From a checkpoint of a small masked image model.
Data: 203450 training examples, 20.9 epochs.
Rows from block 5 of the encoder of a small masked image model, named by matrix and row number. Rows with one number belong to one neuron. Each number is 128 + 24 x the weight over its row's rms, rounded and kept within 0 to 255. All counts start at 0. Numbers have three digits each.
After each neuron's rows are labels from the 100 images, of 14848, where the neuron reaches its highest value: "colour at peak" is the nearest of a few named colours to the mean colour under the peak. Only what is clearly more common there than usual is listed. The data: photos with spoken descriptions (Open Images, Localized Narratives).
# fc1: MLP up (encoder.blocks.5.mlp.fc1.weight, 1536x384), inputs 96-191
# fc2: MLP down (encoder.blocks.5.mlp.fc2.weight, 384x1536, transposed), outputs 96-191

fc1.630:138136131131141158155151157168083128085113137123104148144090108137126072134128095114137130093135143163107124135117139132120118101103112125133148117114123131119095132126144174125115127101161110138145184192136113124118135147125139125129130124140097104129087103111120099149122124124141079125
fc2.630:126114130131142120101117117090146120165119165132148089121128151104086116118148137101108168187173158144124146173169179115124110133172142132106121166071090134131143145113130090123094155119134152082117114123161122145104143137157128114122139127162082118139141106139133129098089137147100147176
colour at peak: brown

fc1.493:111186109108124111169120114115118171138174142122165117115099166189140155113126153111145121131148117119141124155130115125129105158129142143109115133152119147140124152119108107128095148132153098128100149143136145135154109132168137113145148139121129113120121106120189135136099113156167110112
fc2.493:139115154149129140141145134097098138120128132100129134122116113145087121147114100137116119133074149138167109146088122111155126153089088119147182144110155130166131130105123132131128124127131126112153105127107091158114133109142139140159163077152091141155113112130100154113092080170119140100
colour at peak: black

fc1.452:128118134120124162088111151143136156159128137140134122119138147126124140109158126124109096137129168167149135181141152162136123151141118159126126128140105117121133141132106102119109141133073175127182121130151165122071080123104103133163143113109085087146115138143121109098140160106154143133
fc2.452:117133120121117130164134145144121098157130166149120120108130153117134150121102134116137140127104151125135119076122134155120145118136137106132098130131110147118140126146127136105138081108172123125041133123128120154152131135107132129124149120166150132086124117151130103152150120107151113136
colour at peak: pink

fc1.441:102116153118114146054107149164083096141155147168127132100122166155154150097151114089132118117123147146107158154114122126133130160125151107143128122151139143112124141155137138109110119121124083161146179149126142142121142120089143151116149162144109106113108149113126131129123108146168105137
fc2.441:108120119160101140130117180156128155155144166121105131169115085130136153104079152155120149107146117114163141125154164122152055119108139128145140108103128111098155147126087135141134179126168113114147117151112056144135101120139136112141098151168126109164117140119148135169115120141128120128
colour at peak: white; pink

fc1.264:159150137148112122152139106138105160134181137099105089104131157148133104129149165100118077110141139149140092160135138178109161141106160127144120161114167150113114106128131168134121141145145140127114169130165174161098162103120111123114157099115133153166129098120139144111127095150136127158
fc2.264:103130166142130155104164113134148145104101147143128117136123152113127123138164113193144143117114111137095091190102138153113138139094079114122144119124139148172158153098120123190184127077113144135123052112148126107125137173168134156116083138130127099100116113114103105128115147144119104110
colour at peak: red

fc1.214:076118123121131128132143100102127159156111148143119140114139138153112136150157110139141121108142121096131094151122123097146096127134130105083114114141112136130105115149118118098107101131081148138117130136136096147129133149083166121129152114111136127097132103119137146148159120101133109127
fc2.214:144123118145164125139101111146098091083158110091120132129112131108104110094158147115128157136124110075160124088143113092138118168139138126138130144088131083104122134109087128137094163155110143087147118143148110148074128134150103065128117119112087152113109144107099095112130120160115160116
colour at peak: grey

fc1.124:117155151127161114167143119133121084094089128111119115146115175130143139157116098150130134111140143139130131145142111127130136183154102125168104089142087139142178136126183101101126158106128135124151136125079162125180121127081119137140147178156170072077110113142139097137133099121163125123
fc2.124:179107165130112162144152141090176117141124127106130124130087145137126142131115145100134082115086148100104108129067158107128117092092083114142134146132149101116161104144085152193120102128122143151120171106090109136107120128124132120114145114143129128121135133128110115152115109101154098127
colour at peak: cyan

fc1.739:093133138133130108072126174111139083121134142138132119154113129136135118154167126104146122091143146134086131109093116140140139119111128120149112137141149153154147157130128144150155123153134110162114106132096188137140131126077116135132155125110093127109080160134111129157119125173138128105
fc2.739:100134149125123161167117130160132119148106126134127129135123125151118139153075149151111136105103137128145121142177175136163087113132146112145147126171137120089122114120146138098123132087140106133144140150115083113101143133182173141123122153125141139144159101121110125137120108118139108133
colour at peak: grey

fc1.764:096121127100134158108140099131190089125144122136188139121163148129103123115149146129140109128157138116116130134128172117153146109139157130140084074135145134137131122053168141153087119117124144122160107121146131106125135131104143149181107139147120151103147138127117116130160115129168158144
fc2.764:121121153155147062150157148111120132135124135137114128143153136130143155158096133141103120132111126087094133158143149139148123119145131123150119159129126109123129149155140150132136141114146101121122142128122069136144126106156142092133120139117145138144101127098200146133136098142136109119
colour at peak: pink

fc1.11:126086133112077118150109085100127182144173132085142119111084159149136142145109099122087063100154110128171135124130128113145095128112105126117120104080172137153125126125096098116139152131187091131118083165119099082119115104116153138138141081103142151110176123117112087076141103115135110155
fc2.11:145104136143128108114111096150107148141125131138138154149121157142154131125138141104137158171109167147072119152133143167131135132158140100116159150157115113123135116107116162105118126134099132114094148132136165160112134145120130107137101145126115090194140121170117125114132143151137127105
colour at peak: black

fc1.236:139164129126152118170119143138150100083126082141123169126106117177106130132139133159114129104142108078122104139155127122147145111188137109162111131125109168103101107134134149145142111069130162105109094166149129171158149106075126099138159160120162148131112112121144122128107156126101157151
fc2.236:123079146094124105122127126107167118116197136125106091103142108156157113113120178129090105104109136149110180119105152152154153134089099127175130150141120102118147092113104117135137085093130141128093134131161111100075115126111133122102141102123116126105193149185121143113167125141104155095
colour at peak: brown

fc1.393:097133167125144100121119124150161119120102080141123129097127136139123124115136122151125157140128111127114138078116121124119098168108145121144151130147177144110140117152167152112160095128116106153153148142109205126112141138146124139108162117152098100104069143146111124145140155128151142128
fc2.393:117123165121156150155136136121113113120117147128091123129125107129119138124112097099119103147099213139130125125128137119125126145149116091125123141146137070129125119133142120139079153063166125142111128161096121184134119134109115136125146116128125175161150110097161156119123112137138123120
colour at peak: grey

fc1.569:160129104141098159153135123131164103123146145088168180168158106134138117102147088142157151136147115076113120081147125133102121091163081132089142095101106156115163171114134109112124089137166113128071163077182159159138146093167155123137067159142182081109091130121142128117138147112115139125
fc2.569:122101136105136099081125120110175112142114122162139149121104126100125171155142104169106188130131147175152155123126124147141092095160124126103125136176138107157120120132104128150092120114104175121083119118167119122113118136089151133165099103168167120103146110141117136141119159108103138159
colour at peak: cyan; white

fc1.10:107125112122135134124125098109144122102135136156167123138115145111145156127086148152088172137145119149118103073126170134122111144105122086122143163146147072122107137091124155169104147078162154138136097126109130186130122139106111111120109154114123146145081140161115120116112147102163114111
fc2.10:131102148130087165133134162091159142103109134116137158134141137145124118177146125121165108113115138122138148118116082096126119101127107152122113139140118185125141065137151101110128091132138104138124119149095139067110148134127163146124093122144121116111159159085115151124122161112121134129
colour at peak: pink

fc1.304:147103169129098144127126159122116127118106105089133135100125148124123127098117135085120139122161118125139134104191113118132096106080125155102148129146104120118166080102133093110136103149064118161131167197145093126092138185095163112124110088099178151112103109116107122131084129129102119134
fc2.304:149103101102115122120120140084150099146125146150101110150124121063103095132124083174110157121132095144077099130128122114136127085151136137114157123079156098149194146160125138134117144100110167123118141075147135091104110098153109133131133100174129109088175163128124139122117126116091145089
colour at peak: brown

fc1.621:111124150107138114133111069140148136114147120097155119128124147144127144137111148116140119099084105149132133142125159140151131152109087118089111159151169138144152107117096124163131099140111110132128132174125091156130101119138167062137131135084146183121122122097146149104114079115125103120
fc2.621:118108141115108103119147124147124134137114131101124120137131124133138163140146123097139129152149167143139084108160151173136098139150113122166162126116170124148151139143136121126084142104113150148131123113124121135125148153067102166143090122111136093123148157103143148151114114111157109131
colour at peak: black

fc1.217:144128146166132109102123120173172097117121130140125141142125135124121126112152114131129126102140129155111123141156152122125161092132142097144139120145178144158138175115111121082150101159159138091104123112178119103112103160129128144104119109163148143128129142145113116132126162086105090119
fc2.217:149114146100126111145138164103121115154127112114108111146105137114130092167097141154134130090103147132135141146095163137101101104164113126106115139142147116127153081156153159151098132125123123145181111111113161098126148134146172148132111137123109087082109119094142119111160106145152154147
colour at peak: grey

fc1.254:147097118130112146133154127127144095164142115114159148150166173112133170095101102111113110145144128130154164123163116132143160195103149105150110136129147152138104114086091125118087120136076120106136104168115169109097124050135119157102097103113110117140103132177088132166114141103142095115
fc2.254:120135153111138129140109125124116125143084144139164104143184135103095095087168095110115130139114163137139132133148186151141156134104130108126113141129119107119138136128116101153148160094157140159120131124142122147136084141188113122168108096154085145128106170127166121082157141117120133149
colour at peak: grey

fc1.343:139138120111113114132099145173129099141150127098093129152116142113106127113138131074122110074124117109135146127106112106159162152142156151155153107084105131108106138157112171140150150114104135114129174151094124175117119149151121163156114124164119152112102164123135133128135122090121130141
fc2.343:136111153115093115110146117121113101138108114128136092136095136140125149106135117141129121124138153112123150123143182153165157113114129113108125117167160155132139117153138144115155136116141151111130112078154086130108133164119105111129119133092111104116135144167128121103100142143124138143
colour at peak: brown

fc1.754:107141157140110140123113124128085100129137157131162119110142099143115093094144100143134106097135129134137151119145151150147091154102118135151114141109145124152090144104111148134134106127094116124083126146132105135078142093175116114121155121145106147113124142161105124129099143128132123138
fc2.754:138124161117143147130151166107155167104101103116113149099113134133136142140122079145115098104074153129087095109121133121144095110155135113129135152132107122092163082141157121158107158084160121127141091121107075103119100120141143122161126141120173129128137130147147123112133100111153116156
colour at peak: grey

fc1.610:092155142161146078101128089072058165101122132159127165127118107138107145161145136159146130108125100151092099103148131117140150125122145098090146112107098138097107134110073100138121112152119146120144167130140131144095106159103127129132134122113123132123107140138138146062169108117171146181
fc2.610:121157088148099149170133125154140112134148152111148100124139102132117110073173119138166153099117150112146175112142109116132135168133104101183168138077101091143151123140123137154107143109167104111128129154136149138169161124116083142141132121154125103119130113108113089132150161166132129123
colour at peak: black

fc1.334:105140120108169124118145139123166148113117119143125134119121157097137178147114126158090102107158139150129091122139159120137138132137099139092124127104162102120153106166135135167163125119189133087112085161117096132109123113152154106153095102091186096187124127128125160177137126152172062131
fc2.334:089118110113174124148114096108113098143142104116116115155123099120156098129095113113142156116146112157126098106102111119141089129144156162141187131084151077099107084097142142130128131151123109143087154094136193109118168142122088130083137140141124100057101133065136148125132082131125164127
colour at peak: brown

fc1.736:116148166150120072140142114182170151131125103121163154115120146165108118149122084079156120100097136084059148119117135124193162149134162119137109107135104091148191116136137140141140101086139139125123125128146092126094153165148141092160085115129124127123142122105111156144127099098137088128
fc2.736:100123096086158094165103112105156118130128153140127082151121164118156154124119173177118087136133115142191106155114153111099107143089099166133158157117135119166129134143111110129133147127120151083154121114131126109133116106110161137131122126102132105112088110128114102112125097152167129117
colour at peak: black

fc1.274:111145131167168113182116126120141131155119119097142147180141124172093143107081102113153147101154132124116120141144121143135120134149144094133136112109160113129098106084122123185096148112149101137125167104137126158096125126154107138136092127135141129166135125085140134099185144148136093136
fc2.274:122124148171138131135122120140134123129144141163125145105122111134117142160144147142141157139130152122150107136174150163096115133095100142152122141157114181141161092101105116123141113101111087133112115136115094126153112109129164115154136114127093096153102166141038173092106083161140196085
colour at peak: grey

fc1.105:118142133164148112158119143167054089101121140136111135141129083140146117153127075140142143131168121116099115154111147155095130139105080130160124150157126153118153124151168154103144114094108080128144156161089158107140121189159162128118135155125163133119105167125141093165158116122152113143
fc2.105:160118137116115123106138112078117148175150121185203096119122117135111152113101095136146123133126125090143107131139117119099116129157145113146106124116101136118143130090108134124085149125128174117122123127151120142096151155126133111170132140156120113141164107116124121076132087129117111127
colour at peak: brown

fc1.442:094090128118133134119134124128156093150129130129147137156128134121123135099102128082128150182144141118151114141113159107118103147106138113161107126117179085159138145128130106107135094144132127095131157126137140136182086103169147136142141126133117091144127161148110107118118110148107131105
fc2.442:101131139083056121108109106167140155102125167113117092078186134139097130158141120180145120096098109142129088104148141127136111179188110125093146133156088182124108133157130135115108140106133104138095095142135160107117147136119118160101140117132148137128132126081192108161145159105107137116
colour at peak: pink

fc1.489:111110101115109149156113113111100153115118160097144118145134136127164117143148136160180139100166160122106108120123132157117139112134110158093067081149119144116139098156138114115126099110132091107107097122140176151123105111128119125110094124119097151121117156171134143090074137149131137122
fc2.489:140160188125127077104135091124152144165161096170111143134150114138100134132127128147106138141135138158196148142142172132099162148117109099108115154104118084161144135109112113155146134150111092155137068119149120149100114127111160133147150109128127123117166129118150145134148146132107103112
colour at peak: cyan