From a checkpoint of a small masked image model: decoder width 192, 20.9 epochs.
Rows from block 2 of the encoder of a small masked image model, named by matrix and row number. Rows with one number belong to one neuron. Each number is 128 + 24 x the weight over its row's rms, rounded and kept within 0 to 255. All counts start at 0. After the name is the row's rms in percent of the matrix's.
After each neuron's rows are labels from the 100 images, of 14848, where the neuron reaches its highest value: "place" is the part of the image that holds the peak. Only what is clearly more common there than usual is listed. The data: photos with spoken descriptions (Open Images, Localized Narratives). In brackets: how many of the 100.
# fc1: MLP up (encoder.blocks.2.mlp.fc1.weight, 1536x384), inputs 288-335
# fc2: MLP down (encoder.blocks.2.mlp.fc2.weight, 384x1536, transposed), outputs 288-335

fc1.195 097 [111 100 126  91 113 137 103 138 113 134 158 140 126 122 128 161 144 143 120 103 147 153 105 155 111 116 128 152 106 141 143  97 116 149 168  80 112  95 118 145 114  95 126 124 126 138 158 118]
fc2.195 106 [100  93 137 121 125 133 156  74 146 109 146 121 144 163 141  99 146 121 140 163 142 108 141  91 111 150 131  98 111 133 156 128 188 159 108 122  89 186 132 107  67 146 144 103  95  95 139 136]
place: top left (92)

fc1.462 099 [156 180 124 123 148 163  83 118  91  85 144 121 109 116 141 117 142 103 148 135 117 144  88 118 133 103 137 157 105 127 124 104 124 170 102 146 153 123 107  86 171 101 111 124 103 106  99 159]
fc2.462 097 [111 108 135 107 134 103 107 151 127 102 109 141 152 105 131 126 173 103 126 152 113 148 115 182 146 146  92 136 119 111 154  97 163 119  92 127 162 128 107 145 107 183 140 142 125 130 128 110]
place: top right (40)

fc1.418 118 [121  85 146 126  76 120 123 150 121 154  98 130  86 147 126 137 156  98 107 141 110 135 133 139 131 138 138 155 119 105 108 129 132  98  95 130 148 120 134 122 116 123  96 154 165 140 153 164]
fc2.418 124 [122 145 145 136 125 112 118 119 128 169 134 121  75 184 144 139 160 126 162 151 120 117 137 130 130 100 126 135 167 163 101 159 147  83 123 190 119 105 112 160 126  84 111 137 147 165 107 153]
place: top left (44); top right (39)

fc1.214 116 [ 92 147 153 133 145 129 107  91  88 145 160 151 115 155  76 124 181  89 111 121 148  68 143 149 107 118  97 101 140 167 139 141 139 169 165 128  90 130 121 148 130 139 152 135 153  69 113 161]
fc2.214 122 [112 121 124 122  91 127 126 142 107 126 156 145 168 118 127 133  95 134 134 139 117 139 115 144 117 158  92 131 135 143 157 137 139 105  84 108 153 125 106 136  91 127 148 131 159 121 111 164]
place: top right (49)

fc1.422 064 [151 145 150 141  92 147 124 143 140 135 120 132 151 160  94 157 148 111 174 121 114 130 153 182 132 134 137  96 100 150  88 131 132 148 127 117  76 153 117 100 164 134 108 111  85 130 120 131]
fc2.422 058 [160 117  82 105 137 100 113 117  81 110 141 103 143 126 136 112 146  77  78 121 132 155  99  88 138 150 140 143 150 127 132 142 127 121 159 166 125  86 147 119 119 106 135 124 144 115  99 102]
place: top right (42)

fc1.673 099 [120 153 160 142 122 178 117 141 101 108 100 188 169 105  89 107 132 142 144 128 156 112 125 142 162 145 118 152 136 103  95 130  93 172 133 106 120 179 106 155 113 179 109 120 138 129 153 125]
fc2.673 108 [138 140 111 123 129 112 176  76 121 139 109 110 154 171 109 125 119 112 135 150  90 122 110 131 101 172 146  66  97 139 108 145  97 136 127 163 105 129 108 117 126 111 160 116  90 154 118 126]
place: top left (45)

fc1.182 097 [127 107 114 146 126 119 120  70 109 123 120 127  82 137 132 153 153  74 138 114 136 146 148 145 147 143 108 134 158 158  96 123 157 169 100 114 112  80 143 160 145 136 154 151 111 130 160 100]
fc2.182 119 [ 93 155 175 120 106 132 143  98 106 160 145 142 148 131 121 133 116  97 132 135 123  92  97 101 152 149 128 137 160 117  98  98 114  94 119 147  73 116 104 136 124 108 138 156 119 135 111 153]
place: bottom left (69)

fc1.728 109 [112 175  96 150 137 147 137 179 158 139 154  88  90 140 121 101 110 151 132 166 109 132 141 120  99 162  88 159 142  86 180 110 145 126 133 137 155 162 163 107 116 137 100 117 146  97 163 112]
fc2.728 118 [143  97 134 118 128  81 115 125 149 137 119 118 133 136 162 108 123  87 134 128 124 187 132 114 106  99 125 126 139 148 118 130 149 157 105 137  98 146  97 141 168  98 127 123  87 178 141 165]
place: middle right (25)

fc1.426 105 [140 133 132 141 136  97 135  96 107 149 111 114 126  90 117 170 112 124 115 105 153 155 136 135 128  96 133  93  93 139  96 141 157 121 108 137 175 138 176 136 133 103 107 154 108 102 134 110]
fc2.426 103 [125  94 146 117 113 159 147 162 156 132 122 132 145 219 144 118 135  95 178 185  99 101 122 144 142 201 117 145 136 128 113  96 113 163 170 136 113 107 160 158 102 132 133 115 161 110 130 161]
place: bottom left (45)

fc1.551 104 [106 150 169 133 100 145 123 119 131  98 137 154 196 171  97 116 147 117 122 128 128  89 162 137 135 170 130 114 171 124 119 101 129 218 126 141 151 114 125 102  72 174 149 116 108 130 106 142]
fc2.551 120 [149 169 131 126  70 130 124 101  95 143  97 117 134  93 178 167 131 130 148 128 107 109 133 138 117 160 128 128 132  98 124 132 181 124 140 150 137 131 137 104 138 107 112 123  82 140 117 124]
place: bottom left (38); bottom centre (32)

fc1.35 098 [135 134  91 133 146 121 145 108 108 153 129 155 113 115 139 143 100 142 122 148  84 142  86 110 136 123 134 135 121 121 111  89  89 128 124 125  79 133 132 124 110 182 134 105 116  94 162 161]
fc2.35 100 [103 142 150 120 113 100 112  98 133  98 107 139 141 101 120 168 134 127  97  79 135 146  93 136 137 126  80  68 134 126 145 165 115 167 141 102  94 142 149 148 171  96 137 185 153 112 118  98]
place: bottom right (72)

fc1.504 114 [135 117 142 117 103 134 163 135 124 116 105 129 143 123  93  98 170 104 134 110 122 123 162 138  97 156 122 150 155 105 116 109 107 148  83 100 112 108 189 164 124 136 162 133 121 119  90 130]
fc2.504 125 [115 137  97 125 154 148  88 152 126 123 126 114 145  97 140 119 147 138 149 152 135 119 165 118 103 110 127 155  95 183 110 112 133 123 134 153 145 104 115 151 138 166 104 146  92 117 155 130]
place: top right (79)

fc1.388 112 [100 162 119 151 123 123 152 126 141 128  78 179 142 183 140 142 112 141 152 141 162 143 107 107 110 116 154 176 104 101 131 153 122 162 106 126 170 153 106  97  82 120 153 118  86 106 130 121]
fc2.388 118 [132 123 108 138 146 104 112 133 110 107 121  84  79 133 169 153 139 131 126 116 136 114 108 101 124 100 136 146 137 125 149 123 139  88 101 143  95 115 162 124 167 138  95 158 180  96 125 113]
place: middle right (36); middle left (29)

fc1.593 140 [108 102 127 106 117 152  98 158 127  96 154 133 169 107  60  94 131 140 151 123 132 155  89 115 147 132 146 127 126 164  93 100 134 161 134 107 132 113  65 126 122 112 154 118 150 130 130  92]
fc2.593 131 [129 123 105 140 112 130 134 159  96 168 122  97 150 131 174 111 129 103 106 131 134 114 126 193 129 163 138 161 157 136 112 125 129 112 130 153 131  88  97 162 131 128 115 134 114  96 105 116]
place: top right (50); top centre (34)

fc1.401 123 [109 178 147 184 128 152  73 156 133 120 114 127 131 122 119 105 127 103 106  98  98 146  97  76 119 138 121 152 129 131 113 119 137 149 163 129 134 115 104 115 150 143 111 144 123 150 112 138]
fc2.401 126 [133  83 117 144  82 168 149 131 144 128 158 124 137 133 141 118 114  92 105 143 126 139 154 154 152  74 114 119 122 183 136 139 147 125 114  57 128 163 128 117 145 133 143  98 143  96 137 146]
place: top right (60); middle right (26)

fc1.678 104 [ 99  62 136 144 171 174 161 168 123 145 172 107 106 144 139 143 148 140 122 184 149 183  84 126 136 175 137 109 118 105 138 110 103 116 140 106  87 135 127 168 128 159 109 139 181 102 129 104]
fc2.678 116 [120 109 113 162 142 132 134 182 137 154  93 112 113 116 156 111 124 125 135 104 105 132 142  82 135 112 122 123 137 152 121 165 150 112 186 103 104 156 166 113 175 106 114 142 159 155 157 156]
place: middle right (25)

fc1.683 085 [128 111 122 140 145 133 102 109 138 138 100 125 130 134 143 105 122  69 147  91 111  95 134 116 135  98 140 150 157 160 145 147 124 103 172 141 122 110 121 137 135 156 104 142 165 120 105 120]
fc2.683 078 [115 128 117 111 139 124 121 117 108 139 138 131 141 124 124 165 143 182 110 131  96 121 140 126  85 143 131  88 127 145 127 130 119 126 110 133 189 126 154 112 152 147 136 114  69 133 138 151]
place: middle right (46)

fc1.69 044 [108  80 130 161 120 147 150 125 118 115 107 100  93 110 130 149 123 107 135 140 110 153 114 127 115 129 177 129 128 147 171 136 128 119 152 122 134 133 125 138 147 140 142 146 128 119 160 155]
fc2.69 039 [146 145 156  79 131  99 129 145 128 138 124  76 130 135 128 114 145 133 127 138 138 147 104 133 114 116 122  70 106 109 130  91 145 117 128 117 160  84 151 149 171 108 101 157 111  82 135 120]
place: top left (57)

fc1.575 106 [125  96 147 143 136  76 101 116 116  79  90  92 121 121  89  91 140 108 115 125 125 173 124 125 189 128 123 124 120 151 141 147 122 146 103  58 115 124 156 101 114 104 126 144 108  92 154 164]
fc2.575 119 [133 116  65 125 141 126 126 114 156 154 162 146  89 139 166 128 119 123 110 118 129 117 132 117 123 119 126 125 152 137 114 123 141 137 202 171 142 112 167 113 136 148 177 136  92  80 107  94]
place: bottom left (74)

fc1.443 090 [160  90 179  93  67 141 114 141 123 135 140 127 112 179 108  79 171 124 111  99 122  95 159 110 116 125 184 176 139 140 106 162  94 141  98  98 105 101 149 145 109 123 120 152 106 102 110 119]
fc2.443 101 [133 131 116 151 164 162 128 117  93 154 107 197 100 114 124 100 157 138 146 171 148  78 126 115 111 142 107 127 128 113 144  85 154 142 145 110 150 199 196  89 125 147 125 135  82 149  89 110]
place: middle right (51); centre (33)

fc1.41 102 [ 86 140 104 107 157 128 122 132 114 119 148 150 119 114 105 129 100  47 156 117 113 142  96 118 115 143 167 110 122 111 191 157  95 173 123 133 127 117 185 163 123 136 146 155 125 107 140 152]
fc2.41 101 [133 113 170 145 124  83 109  94 124 137 139 136 133  94 120 137 155 127 152 134 121  98 130 127 170 117 107  92 168 168 115 133 134 176 163 174 133 106 129 120 142 115 109  78 128 110 107  88]
place: middle right (35)

fc1.505 109 [146 183 163  85 151 177 128 124  87 136 114 144 123 160 104 157 138 135 127 111 125 158 134 126 171 135 107 129 155 139 115  74 113 152 169  90 127 123  60 108 111 105 142 143 138 118 151 118]
fc2.505 120 [104 146 112 123 136 132 118 127 117 144 136  96 135 104 122 137  96 125 118 147 127 141 136 115  83 148 124 142 116 115 121 151  93 107 104 150 105 129  79 113 122  96 144 126  87 100 133 138]
place: bottom left (63)

fc1.162 074 [ 96 127 107 114 114 122  79 132 153  91 125 123 159 150 133 105 123 120 118  66 128 175 124  98 145 133 137 121  94 115 172  77 125 120 145 194 156 134 104 136 122 119 128 147 132 113 117 115]
fc2.162 068 [168 133  95 101 137  95 108  96 111 127 147  88 126 128 147 136 109 132 174 140 137 131 117 120 121 126 157 138 124  99 133 135  91 113 118 132 143 116 130 108 123 129 171 116 149 131 150 127]
place: middle right (44)

fc1.374 121 [159  94 138 134  80 108 154 156 140 140 136 152  87 130 104 136  82 162 122 129 109 151 110 127 172 168 143 127  99 160 126 113  96 106 112 155 124 100 127 130 173 138 158 127  77 130  99 121]
fc2.374 112 [153 158 109 120 124  99 133 100 155 183 122 134  82 135 162 109 133  77 146 157 143 113 123 116  84 164 108 150 136 147 141 200  96 162 141 135 187 104 145 117 105 132 138 116 147 151 162 157]
place: top right (33)

fc1.582 117 [128 113 145 130 137 150 163 136 125 138 147 100 112 148 139 162 115 141 136 138 134 141 137 127 143 149 147 139 140 131 136 110 121 127 139 113 103 109 131 145 144  90 139 129 149 133 149  74]
fc2.582 118 [157 141 100 156 117  78 167 167 133 122 104 141 131 118 159 145 117 121 156 159 109 131 134 108 142  85 110 118 145 156 141 183 190 116 144 124 153 149 165  68 103 167 115 123 110 131 113 146]
place: bottom right (40)

fc1.164 105 [139 126 108 103 161 129 114  96 121 118 135 108 116 108 107 149 127 113 108 117 125 183 137 135 117 142 115 153 114 116 113 176  83 166 128 107  83 156 175 137 154 144 105 115 123 147 127 103]
fc2.164 128 [144 120 102 163 165 119 136 136  92 159 149 160 158 121 141 126 153 174 109 134 108 155 124 151 117 100 111 118 146 124 118 135 148 132 135 151  80 170 129  83 135 147 111 138 110 134 161 105]
place: bottom right (67)

fc1.680 114 [ 81 102 109  72 116 124 117 106 117 152 166  95 153 137 143 175 113  84 115 124 129 127 107 134 121 112 169 111 157 143  75 128 118 102 135 126 111 138 152 122  93 155 149 112 117 136 166 142]
fc2.680 114 [158 102 111 122 132 170  99 144 118 101 142 157 136 145 144 101 121 123 103 157  88 126 122 129 111 146  92 112 130 105 165 165 132 119 144 172 136 102 104 116 118  99 124 186 102 147 140 145]
place: top left (42); top centre (34)